Weights of a small self-supervised image encoder.
Model: 7.03M parameters, norm layernorm.
Rows from block 3 of a small self-supervised image encoder, named by matrix and row number. Rows with one number within an expert belong to one neuron, the router's apart. Each number is 128 + 32 x the weight over its row's rms, rounded and kept within 0 to 255. All counts start at 0. Numbers have three digits each.
Before each expert's rows are labels from the 100 images, of 14848, where the router gives the expert most weight on average: "place" is the part of the image that holds the peak. Only what is clearly more common there than usual is listed. The data: capsule endoscopy frames (Kvasir-Capsule).
# router: slot weights (model.blocks.3.mlp.router.weight, 4x320, trained with AdamW), inputs 214-319
# up: expert up (model.blocks.3.mlp.up, 4x160x320), inputs 214-319
# down: expert down (model.blocks.3.mlp.down, 4x320x160, transposed), outputs 214-319

# expert 1
place: top centre; centre
router.1:156161045181123107104142154146131151102065144128132197133176132128153155122125136123108124137117127100097175121154109180227185171130116139143100095156030101100147130086119088104166151113102112151131214167129121114137125184118123131121149145144137164158080093107136087107105115136160146129142108167149086134176123172104
up.0:089117170160097165128057111125116162139166086164124103114124134099094099134195117091139149174178107124147118124156081141073109080147135130060148136206125171159184112121068119154160104090111121100122098138169120134087116139133106099126090142134181070104150158108075131050110173146116094161201202106129123131166176182103
down.0:142091157166120145169104093079066138148161123120083125101108139080082178076137145107116144078113095107120140139215131129121126080134166142142158113140104124136134081107138111119110111121089171164114119108147169135132122073161152125149157130162090146187141132128124106142167153100046121191118163204147154107062120152179
up.1:137092138144156112140098150180086134112169103106120111134067105104151128160125118152081123146135126087117083188126118067133182127135127145113103183123126124123091118111145128116112137156128100141110093132092114143072139151103145141179065170143163082097145129178164146169101099129139080119166184096154169094177134141131
down.1:141083179181113146161160179168154178145112148154113111101090133107128085115137113173091119135171110092098047118160100123151170112109157175087146114149090128108124156132128116115147114136106152121103147109117071113086212190167148129130086236097130152126130161089106110131131105128090162108108120097153155057160084133092
up.2:104153125122116114131156106113129187109121071104127124078142165189073077130121157158169159158131113170073133093111142068087149194154103137152100134126149119079083088136144104124122126098123141105118088075126137081107118160156132151151151165127102144124150156167108149110159056144196138153096111105093076080148139048101
down.2:152134102147099115099123182100161091185168144154155117083110075143146136167101189119104140099128153071159119133101095112121078210101147180150151136103125083090107059145128130135132218124104113072130160139135121120131122121187126137104067110159156093102118106157133162208086095101156136146143157150099133041106127107108
up.3:156142113153150101143170060108104088157134062148115138107155100135125115162146109129135175097110145178175162170151150131119149104149156109094086195199137198081134141127105141082116137043106085111109103124105134098171126190108155139115178126121118136116140129079073114105110070117164160129135041113097101255119117183133
down.3:095097126139146140153089142094223137170109090177094106158087144151143081183107061199083096078110133115156118106173158152093171122146139106152127136173179139067176164124119063147147096180082096140165163155131113110101134174160095117114146166128139094080139139116147135163091156112074139140064120120124156113146158105109
up.4:124162118130173174122178063124131111132153187139096136147163083124147080120144092150186086106109131165153141178139166141055101099127171136110105111048087146115139084128160104115116099127096113090195145046143133101098175154148109106083192118153095102182103114097066135198157142110133117180120149198126139110104153103074
down.4:091111184139094139100172109100163093130083108124068143145118129145181110185171161169121138170081094126102166076108106138162198162134042108174160130108093112117098133131111108114121118140168183152084085097075165129118096118109174090138154114093131174081119120145146171092148150075124128099107114164180168138058109139114
up.5:156150156118124153101145124103120097102132161105135081083174115186125098143108150122136160087128100147119164186128110119143144105158131153170148131111089121132160136146123141107112127130088115125207149057103094113164119109118191123168133098153130156134115056175115102112110091158128076120141120098164119053133159196158
down.5:126123111104070134122136134180159115102139171138153139110108155115156147115147101158141087119165112093117070179135085105148102117127121173133156125135066149120132172135071110093164176133161142093145108118104116085123132090139096123093162143112096197155138124130113101138120065157105101161143159052184136152167147083109
up.6:166148144087135136132145083105131109171158145148139147130112158097101083165169168166078075124152133128185193165124153078104179097134123148120127146089111131160111122113122133139147123134112179125131142108137146064110155126112072184147131087128105166172126128150104146153163146150127099135132132115123137073176083117152
down.6:097100095087140165113061110117117161106151181115144123061116135117095111069076170109117105156124138103152127162116124128149170036124129092179151172093148202111099119109146159093107098105124130127112179162171140139151144115153137155111116162060131154129084100107134151130092128110093089169108125129135082103153049179151
up.7:095140137129080101136110139181120105123123098137101109117147129100150121137110162077131112179126075132123124130188139100113079160099175151111183146128162067132160178121174132137094143154160137126110058203131100131090138087162104171222111071122192104114094145132146129105151136107061150134127149099171147132109123185134
down.7:100175127094146144111141125088148127117152108098140148077109107111157141125140114142082180106090107166147136116146064166120056112141122160177082186097161100175110071177112131114163075109105073082065118136056117162085132089128218121120127082167119123139171140149096176171111122185207154122139097161162140098127117127173
up.8:106142156129074137091077149141152119162136095188146108143196157178195113170145137091255085125092210117143092140150149068068176154130095201137077147152065179097124152105131142174130114144133088129128064118140142116123124121143156111117139153121163103117146117108091164186149143119145109106104102181130046171135105118076
down.8:065094100164149097114147153125174149097149147081153113124142122132147139097171114084138138159088110156131129149169111074142143129160136116088104184106102143069118068157166127078074126125084101098079155146178124125125107135130137109108151111162167123070140180136069088154106179109156111149107118172112156099181122144143
up.9:116125116063122127131089140101111138093128215088103125089092149098117149161109142153196203105155128159119164162104105142165121116107079102127133137151174162170183103109133155077069111092128139141130119133111138059128149098144128115147133094115102164137158132120095154139134205132121190137088140087100166157144136113151
down.9:112076149096114140134126205077175058137132045155142102121114091164136123174144147106139124156167099160152088133091122105099148079199146188123102138131077185104116167183045133070177161127101144166124112139106157078123145113157111073151161146069089164161160180127081115138160095114120220135187142082144096129179142123163
up.10:144124136135143122141150098143117112116131142160167162160060087118040137143135079115100096164199146145179161139086130137141094182183146151155114053104139092111108145143143105147131138167108104094124115070180130064103107128102058134148104224138174110134129130127096110120126151125169102144171166104154113095098115140156
down.10:103166151126157118135171122150154137171139104130068118157103171107143170144115140085093183116172168070144111179149123071137124109081093189094131125174143169078081083185119175136139139141170166156041186089117157122140139132119170146152142128149104070122146164086195167113072146144152142082187145149108184109101136136159
up.11:067138101118152115132117100101071204075112146099152155082188099089135123155158169153198128172152108111137137135138168154126123110133057177134163061117187144155081180138164052166080107152095096073136141166124124055115132151115152098183149164131083114078169169114134104066174156150124165151155150092140123220162114146165
down.11:156144132141144097165156101115165104150145193129109110119177129163184152114181115094140128100068108096151135111085177095108091048128158120124148039088119110088168127101166105150100079130124147175143150146112128128165076120076103158089138094105078057126115129065116138064128113151120147121127056134105078089073133106111
up.12:071106114134145168115104118152096081095172144190111188103128169144146111133157121119153097134135147112148122109155071121129112171161094110118113176092157132146109089088086179142107103153109094156124166150106101152119155089062165133180077145141107100122103050118126177139149139166098108130156152123161104138150188114138
down.12:108114161076122126059113121170163058144108153107143149083156145069179082136132095098138130137162116108115130125108130121084156137166098101141107135168136085154135161091149120122130114156082127147137103132143144109171117118089088156117190144099135145115057075175114116149082175104140109135045148072104123146127129155128
up.13:140128133054136104087170149090110087137101156170131231154206115134129150161148164068106107120104120111201130063166128132109121120147181093101071113133156151092169132104142094114113141166124102116119141199125114172170118083100086098175152123162127127146098133143131115156162094122185146102082143178113098128116073158165
down.13:151105168132156123163092108137127121107059105117188089118106058119105127087097135112180063153146138119135188095160104123081123115136155174085145173142090138161158116071122090175105169082086135121127120159142139195120118180140076111132185073170123155104154183080110141035079135078103145145111150150157089100143146125092
up.14:091145136086121128152166175090112068082148183144123104142037154169122115175135167174132109112171141141131174138133176111171141099103150071125158088154096163152081184160171128077105163101107132161143095155100126152155148098115089092119112119159076117122109138150086079087116166113157139126140171189117118144123106156161
down.14:179184030096161138070069086118144115067070089126132140141197130075131126112103149153106124111146107126144122046130119145115076057154122132148057151088155140128139164160096132118116175171156166172112077153130160114094110111110137200125134111178101180093211123143132161144111128122162117136118151142095088104111195162172

# expert 0
place: centre
router.0:158120078146171107117060103160108109109175115140151209099143074101171146127129141110125084174117116119174203140133125174148121147161173111099057100123039120103133124087136129057183155121117145132148151103139099096147126137125137152150131145141061146149134030137134149112098113089122132072119172149168150120125096127154
up.0:082130110138101086173148113145144124143171090153131095112187138107133132137186143130104149117144123126073130092093126171114172132120133158158190130155106132165119091110109131155107138141106121098109178117125160182211105176114131104187191105133139098090121111124100175124120167106105206070187113044107158148123113121088
down.0:083179137152156128140159119078121105128077146083157143113132125107096114136131159146124107094137139111095052160092146112123123120087077119087177119131096134080093077156196090065095095174118166111128058140132128139082112133148129190130135101128136142125153119094095127132144140066099134133076154131182119115112131139137
up.1:132119180094096133141115089172121127151165123090099131155103138124140170150136146174184118172145085070123107085132137078149107082079105154107157117032123131157136136088109138173133201152071084137136142130132118191156137148135188106204180160138151121189097180171097129124132114126101150163184205100133129115118178076122
down.1:178159135123070148141099162112164070168103139138119064080153158180118130112155168113122087189141165135157102082153139092099086155132120147129142134169136154118152105143160115044108101153150147135092115109108154130125202148119159144123158167137111209083153099140197183100136085127124104116140170141149092161165097186132
up.2:122151180125087185104165046140088125115176110123126163119044108115130115172166077121152141126086112124145156070175114097159079202124162105134099095080167140141113149039177153114112143166184109153121136121110107124105135133093089152138149138112126105159155171073074124088116122114155122128120167109097119135079121176127
down.2:099119098171121096082069075106134099152140102112195127143175140111171086116138053158140113108197034177103093076141128172102079142162120192149169056078117077145111114134151109163119155136141084181076090106133127097119174097143137151076089134138099186144125161208161153091123134080127119114132144136108186124148081093140
up.3:120136120090078134070170104067080144100129129128102087169096144109117189124099089214126127150137123147131139098135156173130121150125143062143146122115162144102172142138164154132046094142128125126087087184128150176104115155146159102112176129139182156162110120176138174070131173128100205164065140064091136048160129122159
down.3:098149156131132183127094099177119096062103132137160118131136142133101097117101145153111174110123073157102147157134091113080141160145103176092133117059070093108073095095143136136158068155123076093134135148146116121188149171136115163124162068180203099110133164142162121177108138174200142192131128159113142103133084168109
up.4:109190143107156100165132047143137154153149175113132157167137144164091128112152150109137112127148122127113152124161121151155150224095137135125165091189136090124092163097136174122141103151127118151104146106112139114123129185106133163148109158115095154130105153150159194100202166094107166113174165115077191187116141151102
down.4:156122127118154107074146160132144109150137105130134134136087154095135085149106161064153142193094135146112169156096116117144107100129164123113113157143216089116142125110103092100138127121169114073157178107094126149140117110103133133145099144163124131103124136089162169117167116083082148159097115155099076128171134123144
up.5:137133157161123138149136188194151106134105155169097084160157163175150172105119150086122121118064117113130131136096166166076139077093127181108142113107172115144119135118115191070141138145112096157057050156124106229101110066151151122147124154125091124111168156155090155109147165115193090163129136120044102105160127186125
down.5:102100162139147157111122146137072124105106144145139142121091112141152096176143123138080122074111107134182102123112128106133098148188189181118154110159089124140139124169138103089199061093084164159154100099135157200137075127130143120120132107206120149166185149102164058082128147167138135191171140186096074098091121124080
up.6:130124132134099088132108194167147113104141080108142122149115136179147110126146141141150060078083189146170123170104183108148152142103156134150118113145122088096125185094138122108120073160093177077102164113124169174181138114139225128080136145115094124060131075180115118153090119121101122122137174164150137014117099150079
down.6:153129117140153156173121092135114068140125137114066142058152122157122144106121106120119181104097113155095164167141142143149148135168126100021101135101119134118094193111183085167129179109121182195120139193165163137135161106114215089084113164109126076161150124146154109112092130125113128131091179144090119079138127102124
up.7:080171104118083087109108092130125160123104099072127099078085080152134134144121099080142157038108157116157100134165187094133162153125076097139111121127111110156123080151148162204119139100083100127174143110141173087114184133130142095164195167161161134129109059137119093023107069130109108141080090130204110113121121134066
down.7:187095131160067128161118151137106098185072136180174192130146101087164180115119123127099098115140107156110084115173108135118059154106210130106170107138133126139160130101122087170138132061151112103108081149149099108117129131147147113194136078095135116110099083132133148123140105189131169122187077136099087121146191108065
up.8:110095168126116064150124156129111112145172052179136194235168119149154107110160159162162126116179119059087137136098105124140133102148141137121153155189123078125150118134088079127136141124110133076091141135135098163099111146143170153142155117172127104128134163091091142136180125074145117047172153122139116119101136142121
down.8:090137091096167226118173135125132158109178140141093150156171139050123144163099158121135068146109112123164167148144155114082111148092106118180131175102077151154120141167119123106156157088149075101153143166106120156146131094110183116168109146111140165142178144129152162111105111084101133120098088113118035175129043149077
up.9:107130130154112226100126194089110104167103190168111092126146168125143133080095087143057121149103149177140114091065121089071117163153110189109134085139166156127156158116162210152161142138141108102151149161146112106141087110160079105100133116104128116100148208150046165167177179125141086084109138166166098076154114096188
down.9:119130111141105102163141116065105126160114160145106140111081093134103099120144152133188067122148103138112135075125154181166088149098177104120158142123146100089094124117117133076139112118100113109159138113088156146161042146091127086131104174132094152108137101146164103202084129101173142137113175119197121174095082132145
up.10:109162168178063062165133114111127165102187162128130167094151133191177148109105102195131150122157136135105107162101128086081150073109137160082120102090116154136178075188103137100095104125129132171157135080151130156163103048113120110175165082128215111102129092135077141130149098131142151125108176124113045136070067182112
down.10:103081143097161173142082120156145130083140126189160111167102129113133104114126113096154160153094143127122151147108116092150110120168170067097087181136157102080123170141129070182093082102143137140178147148169143156181114129157137152077113159114166089109074145132105187117098141157160094118169061141151158160137078113105
up.11:161112109124091144174145156117139109032089117110142167154195136147112120154127094120131149129051189110101142125128147122109109146086123200121136128152171109182143169119112113096149132102189166140094129154111161107135138140116163068055161157103113140167112178162134184153175132087153097157051127078119081082091085080139
down.11:120130111156129116133164105065136170147105137163082104202128117117188135095079144120082107117095145149188136093090144135159112139152076181143144144077117150176187141095171088113112184158086137123150083131127093157088116106098141160139149136110087128157142095174087160176102140196173121129100140137160151143137129095156
up.12:106110116130153087150198125089073108184147114079174139142145118133064135143120203138127155139139116093192121126101105154161181063139122062118136084133126082107076124075142121119161143143084104123182145123086152092047103117094128110114166132109105113144117105156192150093129132095158116114045233107147112114122131087087
down.12:108133135134155172113112087103094139113075123064141136153103163103148174193159111137089096121136086138161172138145165155116100150146113120098172151165130161119104175205132152173122150123134195160125134134135133119108090081127159083100126090092155148168164149075089098118134174125179123132117066118090136172167149103061
up.13:163192154122133141135109117160109049064112144129112118152103117143126175109135131133089161162118069120144102112168059171113122118136118155118128134145101103152152116157171136081074145152162143126102081111095091136139150149109129096138156139108163207143132096164210066082161126057138172135158132135101095102173123184123
down.13:120126157082128182122108068144189140147147196146073080133079175186152134189131204096140200119135096072137123090126157102138095107149113129152119179082092142141103098087102127107159057094174124142106143154172135164096129169138168101142053118144153161143077163115111106103132142127165116127146090142151100079148163150093
up.14:094114127138144106142127119098129187109172119103121137127097113154159106149184139146092126108114180146078119129130159132106098143123121142149155180116145094157123121175164069107161149191090132156133147115152068139131123151161105086106113109168080134113133114076159135123113084123152149139147151146164107112064122121135
down.14:109062133115123168149186134135162103118084131157116128110125105135116128114101117105113143143186172178123196121140175097101159131151156204072133174110145197070096117146116100132145160123115148160136140101153190126184120116057086116067133143162130131180100139128116151178103174133063133137167128092101057146099121078116

# expert 2
place: centre
router.2:164085109204153142101092109195130082169150138174147169123123072109154102147168130125111089143144142120139178123155051112145122169116137106149069130124024111134150178093130113057143167144141140173148134164125093159143135152079177114167149139158100140145126072109108120136097081100127169105126098168147110172127174161146
up.0:149149141141152193120117174084165204035171153110133169149106110120154154106101143097171159171034125138072110164072101147094065128185172106112141100116203096170102118140135135097122095081126104103103060103086146247111120051155144129166112159110119150127108097146099147118131109044187139219119142126108121084122141134125
down.0:142149191102142143149137183099127179145132147171135163130117171141175123080105113102138068167143180129093141094084149094144145133193127148109103119120161156129173140124123121080144132101148148126083058176110098113104118110070136110147128147168109146064180166163191203079120066124097140179131122094158153137107089098129
up.1:122104144108142157117145154131144173159118114135122118152158157138107185120135107074127194164089084151123131157047118188163137099096087149126119134086147107166126202182136067158144149137097158155128158147108077128145104167147141209227122172099119110204050147134074164152121115146136119158136113107152109154076079109130
down.1:172157174121178108118138154110104148133124153118158181112126077080132143061204081123163138153165067111086133118130127102153103149117131174161127075139070081118108133162128110107119194084075117129031124124089062064147112140165158079103133102109077162079042122085123194164159131101134129130134111159108118107113119129103
up.2:107165120095130144177119097028179139104112168114149094147093139162096099141141073105150101148096076149079198172110106118135129158151217158142147113122113103133068160160135109185092131063098173099111160202122130097091197103121175102136134130098085087088177059156098176102149088103159121103123162054141117159153096202130
down.2:117123119121099148121123128103130107153148133169186137139123150117056103131111107136160130133074110184147105095087156146139160038159104133168109076180099101147162127090171149159127177114168107086119121101110097057117146130168127104126173150137132162085138135199194120096119152087128128152096122191081104111114106067165
up.3:127180126129151235072135067116138043165135114185082123116180131076110152178144117128148141100096140096144097141104136088135121167113148144134158128119083131145126116071095100095171093093147133098109142138096127213157108164105167148170102117116128100146191066127084148170082105152123084093152128091181135120093146133111
down.3:104128120099125145150122158118106088166128134150147132122130132174187139121102157143141152120118084128099174096110102117105121141165146118135059106102084117125118110123139129066151154137116173154126103094148161146178157134122124174117154117095191111102162153138166068121183140113188063096070180109119225131170153071105
up.4:121130172136116172078136135175160093154052110176110078158189160168060145122148111149103122161115153133155121064103158128090055164125121131089096149110109112139110163117144155121116080162125084103148173162159112123142126162097132127177082108106088067153193082138113096112094117092100123145172151153127131146078044110106
down.4:103143133104118195171167125093144150104153121156114066137164192048100131153149149097156130163114151121160163077120067053141129126153138095202103114131136115181084098102145127117160157125124059075117183128130083140173132074120123158071086135071186112194083112095151183101103109145055121142079075125131161150115134101136
up.5:163103143175134091082104126176137137110156075041122122197144146092129090093151095153116125145186134140149027116092119146133163101138121086118104121159120135148100161196125140140127102187056124132123080148096105095096097138124147098132132145154126131149099143127103082131053137075073076109124139133175124065094163085111
down.5:166089151147157098141069137066131149137091117125108164135124152120185157110174187162126122164122128169118187116117105136144170135162144165149109115069129130085186091169160137087122117143123125120073157168122159110179211116127196145134082164063149111088113119144106104145158125228106082121185148131113170183125171111124
up.6:095145114158130102162148113134139156137134162120163181108135107145135132139178157167117110146162115076119137133124119123087105055112138107174104035169144086169168046142131146100175132121155098161112125077069138112093146110160093158098149117112164117144112139194141176075135024120124156138080129184115116107147158176119
down.6:114140118170118087083148094120115150181164099165108121114097055087141177137073145096131065126152129156108133170063093132113165150183149092088092157094102122114141134177103113169142130114111115158146095104100143091132126104150159129133148195066140162104170111129145128081131111097167102077126160126101109144185108150149
up.7:171118218146109123162164138160106118159165072105137104152102140101131117118139157115131172145103118080176150095124108156157107102122095130107107090106108166111104113194074100079091138126096121203136145114148140131158113114151109170134089143132117146179116110154179158152156093156081106057144141112202095071170146157066
down.7:075090127102122091124112123118159105053077116118092141098157137113160116123141133197087130112119129188183137144124155171110100179159121157181111160181159133138081128139162158078106161112122168171163082143076132166186100058116128136070160091084104130070145102118161094120098127151115142123098098150127155130129137108081
up.8:137137146078144111129129111110091092126140069130118166114143133123114133163127190106126134167128120138127162055132091070087206148141163164149126211157141126113146083104112081112092123108126142168137121120134129202101146067135157189123130140179160111128134147210141111146184133142095096081142139156152102135123137125133
down.8:092075099150134114170133157156130108176172156130152157125132094129166167111160160074160114123077112052102154177134135189127111129146145091084146091134093140105120165151114173142153085124093138111133120182085091097089117100098153080079133134094084137136091116101145129209101148158111091124117158212154105184193125166150
up.9:132114196162131085121169059114133057171176122200097143166097109132125110103147172104088125097166116118141113030171127163119129141160156103122068107066101158077167128119121176120142103148152133163124081090164113082130138141136124150121155172161166136113124164187107142089180184148147137127141133206096132063159182163127
down.9:060139075125127147138062170096123183104120164145133152179131144130146120154143144109168203146066106170123103099139102116161078154114166139151128146083080142164151120127125115109115147079145138180138090169175082117114094093117140162170123140140162126122066148133109180098155116078151076104159079150126201100141075177131
up.10:093119120121129123106070120115150162140107102088151117146073131136071172134123102121117093048085106092128147126147130121127056176170087052058136150131146164136137167092103160178095177091103114094161124131132132094136119148133164150134112141090161144119121121120099104097140157159118105162182194087149188077107130165186
down.10:134105127143075105165143086173121115121132109141103177130097112164129095144113180120119101140182139152125145154142080068114051143093152183127088117151180126135122114135096116171074130130073165077168145127167119108167149105167094179160074172137141095165138147087181108162170110139095114121127087126092089148136112129139
up.11:122158134114117055099086148144125182121092079109134132145119151124114136042144107147151106193108180149129118124128149152104137120146157120108150148186149180140154090168152177187161091149142120078124094115123095118089100159142107173146143175114099086068141055214099101123099136052094149104153112110161110124108013091119
down.11:116099110160106148142135106190160117131109117098112157103108158166107068097126072121079125127101100094157116115119140137140071122105134170131119171109113152051221141144059153150168140143109184074111156134148096082126135073118112088154167117140102101082120166174180094151091131147159099140168124154082125128110155033091
up.12:146119102150125133156126184176137140108122112043131146108124094153092168161160173149188122111141138160114060140153111099101052101155143149130148076152141130114083106113097138232109125118141166119132134114126098188149137151140159155145157131126119133076114097152140101125159145138197160161152139106092160150224120104127
down.12:114157058114152124129121111145125114116196103131135117129184104071138161146082119114142127117123072186074083096119104118122157151110092116189133155155110124164186104138092144155053120153132132130158123083141109130115064157120074137085057170106106114125137150140093117093070077175149147108137109129166168109093115127165
up.13:106141092126137135115145166139109164148133141129111194114175142107091049109128128123160106118109114074112144117133145131123070071133111125103149111131129129103120159139081096148144065127091205092144166151161177136121126103144138117162154192108113118159064134145102115110105165164175132097045126105155123117168106143134
down.13:147096133098199146137124146102167123109149111108184095113083088091128138113152121119114127168113105102196054109126141119108166127127165151195112107133130084123141041119154122100103114131119123143158124107126123186107144146143107102070107111160109109128146143163146107077158165160086185117086149039166086146069102133146
up.14:161127129128167168123108125046149128040133148118109182119133154147111165123107083115151187178139091110151117140081128074141077092114079247136115128146159087089088139151119122180103124146135131112151134111120138127147142166073129118088163156154135131155145124110209093100109125107146102166085216156121096114080116122116
down.14:187077140099146156129126149119118112104152073127129158150189140135162071170094162124055097188152180130128206097104129177144143088118115131143123059076166115176177124060148117158104092074111200157095138108146146096128150099121159156056168141142109137119150154071096119128061111136207140127142117147084089148142128082145

# expert 3
place: centre; middle right
router.3:192126089204199090081081093176126110125175160156152166146107109140185121116166133088130077168135119119148175157150104159122174168139142144154064113141120166128159220122066159095123124149106139135180139152147094112115124123100179121115110118166056141183121116147152141135055106113156136129132137166130150144132116138085
up.0:142096121130110072178166166131147148152087167103160113102142105089099147131177213141089120115136155159111155127112161102149088155135147097094087175121128100183121130150117120125156165138096103132095133116129107102107133189141146136144091141164118083151108172173129157124124117121090045089082114107142125127178118101105
down.0:111129185125136094111130089146192135147105159133176122116149235172132098153171142180110091139169162088086126064108123148128158103137128142106163132143129104108105132167129142150164088142101130115143198090152101119142132124146167136068138157145082164144084141087119078140106177128166122124100125114159123191118116150082
up.1:164125087124153128119151172095146255104077104092112145137115139164137132150135087148126153068121151119134123135159043132141162196091119131123127113123129094129101163173107109148113105125101073125103112130112127187042147146151157095057123147111086140109067143173133141157136203112127104156139070099107085147139120060153
down.1:051123147190134174078186088098102095165085122171126115124157137061101120094095095144151132175161132079161165158078154179090147102164095159116119149179187133161143154113201146093053134090167109088119098147170126164148128115149151142126114129102152102079105162121106137079145178173138096150158141101099146105075123090136
up.2:133100182110099155147172177105139118137144118123104088133112097099134131125144096067127158146170105186134221145100127052111103184129142112104077186090148152212166142131140138177147101177125115108110039134137158106145143105121098133080131136100152140161130144170144166139152133099156115185100105057127096110144085143105
down.2:157102130172113131134135191110133119154125092132123204127126083109133136118173131124203099141114131079168058195157130122155235172109112123112165125123106138094150081111138096139124115092170117117134151067196173094133059065175134145182113152146112106132144164126110093145119094134129096121149140116129118122111064114149
up.3:140109181152109106154101097137163126071142109140110102134122127111153130155132111127121112117084161131108131121109150128156142133126139155131176137115171108132107090159138132139074152133205128145125077130189118143116164104140104150088136129157174152148093128121158093158122132097163174131068129139156103096150126094173
down.3:158119152131133105157180149151135158077127143157073076177135078094113108152123137117140110133121107133104150194135161127086127113117085124138109144189124152143146156193127113155219125114185122144138151141143137128138137088138140114095151162069055128122047150152103147172103080127096126172157142093107114078144142119061
up.4:101125145080142139152096082133101122083159194148123152135094112144040191146125139088149104115112119105171136142088130117156134105105157063171088137113182116134155130104066123133161121120135117137125139119133153080102085156155230150125115098120120140162080114132162145179143125132249140108127148070126137135109093092079
down.4:184095132141138173175136179131128103086123085130114117114122122133150126159133144163097111096072055109127105161033157154160095155150117158122142095108073115127133130135096157155111101118136140076167180054082105185102112099134171146136194169165134145114112141074113135123156104087126143158131107152135135201058111103118
up.5:140099117193135139123090100164148104129150155148149171135146070129165114108141139187153115111162168089117154114190141106185099128092131080112126092126088118162120156100188078028106110106123097138178116182131076130123098119135085145144171147151062058146099156143085104118123096150130115059129096119132163089154125135193
down.5:102114158104116103124130108164094025138124104076187108063115095144192138136144135116150138108081140066066145144080126153148128143120135111159193106158098100155153150098158124143126140093125142113152137134115109125182183199128156143111080034118082120138093147160137108157135133160094184133132151101130160134132050126194
up.6:071164159127113175111108167151111197097088093093127164155103132167111097100168129144155131160176085152185090118153097113162157077104121179145188158200169136181171120152119051122116119166143119143159163158090140125106148090130135120091116175134164090104155168135120148106181135080111114178073177165136147090121094110095
down.6:105143115175132177083129143145145169161141125088108114130107130217126107120171127133112100132053159139156157115104125152147166141119151105142109092121122078111105132130151103126117127110056153118184110126148112125149146180114205163068146128127118105152164157152122136102062118133143129129142151132135164173137115129092
up.7:108144099126154117118215100128156127117136145032142107087107117199065149132196122119170180101208092110101168155161152152076084113160183139124164141134081109151123087096069082130106095140159171148169140117125154182142125083112182179144107114153182146134114136160116145134120119128114062101140123142145174040117180125087
down.7:166182166150157120099138113076163196122129090144155149103114168148065130139151131072127122125117130109153097077076095136061166086107105115126075115125104108154076101167163145100114131146154172109095157145156156141115191142100110129094137200089105104139124153090126073091126143168108126089127169181120113148124165152064
up.8:125164198160072083127080126114164189096137129100102154141200119144111159127101123138133119145101118163122114182117086121144136166070058212164076104078074061122093128132154108068096147122084168102094146133140141126112160161144118146124061117146107152168151132079097126139127093110089166059133114117128140147133072201139
down.8:103107134158171060128106110100091093125128130128169116089105140129157132112160179087126118123141102165142089125112171117113127099131158138144126147098134119147152089111157116123150070130115120160101159181141122128191161115101112103109110141161135055097144127056147143120128120132176212094146163187106097103116116147165
up.9:088174173131191108130149103035097141137110140120141158179142119151147063111162141092116185097125094099092123095160113128109173198135069172107097113168136102112159147130135134142125109150115133076167108143104160173112148140121112108108088130124141196183136116091097119104136133103129184105090157090140129136145118100142
down.9:122127111149104199129114132144196138115157154125103163103108077113110133181150120075118141095143102137105173078125105159096082059175120137160160104169174130166161107102097133130146103118084137162110139127143133168137124166141057154102125120201126141143150141093120095115115208142141209089144071129111139215071139079120
up.10:148094127169106105105150134148119074118181115198077100064058091124117162167153179106111179078147131098067108145124068154132151141094108152104088128127133126129126099158145142097127123111129141087074218148105136136119173084108110129164138083108162101161131157139140151082112113129192160118128180134109144131116166142074
down.10:084056127094124125132084110095118122033129134103156124127104148165132140062134108132154094144117146060099098098145086112159124094081139152108175070142114154127136108183067156192138129134144162119091154103122142116131029168115188140141117174156119151102117040146095107101116138098076095097113119108115082122138143150122
up.11:111111110158097149137163128138150142152185162136143124118123083090094118114131136144112164119157145099139138124131081122152148209119079124134114153160102156156135184055095176140109141120132099148116220171141114127099120189133111141084114146109098138147156112153081136107068105110084110153145134093164113054171127112147
down.11:163140116187125124173133146165148090150153182114166139131108119135154121151088150081103139141058108153176096067064113131167114152142184104075165069158131139125165067133152144088133106082113119144082106103108137080140103127127158160202066141142151153049180184124088158139135091070148167134074191120097117108084059117116
up.12:143145126148127172112145106100133128152152114139111085118176103204113132155113136149115111125104093139105165100117122142119119221118144107140172153110183102122166107154153090129157103170076118134119155173143109171129111084127049155162161100144159119154152177049097199145107188139134159180167118108160126149123154130105
down.12:094155148126177084160143089135147100136138129131099163127132146109160083127128122129150119129150141119100122143171160132123116162103126129167074105159121140133154135167083150148103158141133162124188099113129148160171197193156161105154139139111163106115193185145122105146127197139132138145127124093106115097130147137123
up.13:117103095129146125144149167130082104081110176120120071108164166120096147120137135129133104115128113165113117113144166077117099157100143168137175155114095139138132210070066132099138141095138143115089160114136134229117184171149159119164119100121118118125146163121149105119145165118095110075164095201127136157119090119143
down.13:151121133139109134122143137151140151109111076060131174165082157104083178107098135155133149095143172141204182122171100125144146076142185096142084176111102128065146172110146119163099123137106109131116125140146142124144149161127112147131146168137121093155148145183110119107128121128100120147087179140066198081116128057089
up.14:171156158130116096087117202142190106118095115143103111102218102134127100154123142088135180136064140118095098162150153121095135198126065112070094165118115077108138154145158137089114174133149084130132184145116150134120121108170197101108157180125139111159140172092223090056098159150177153097092159115106148163058126170151
down.14:105143201115112129139146129152061141155121150128140140114125134136083096118154126102189103075155066103155139162129115108138160185135125179148131140158106111161083090189163158176133174189187067165110132102112145092118130113091107124106143191114068109117146126117149109157148143109128156098156158164206099113189190113135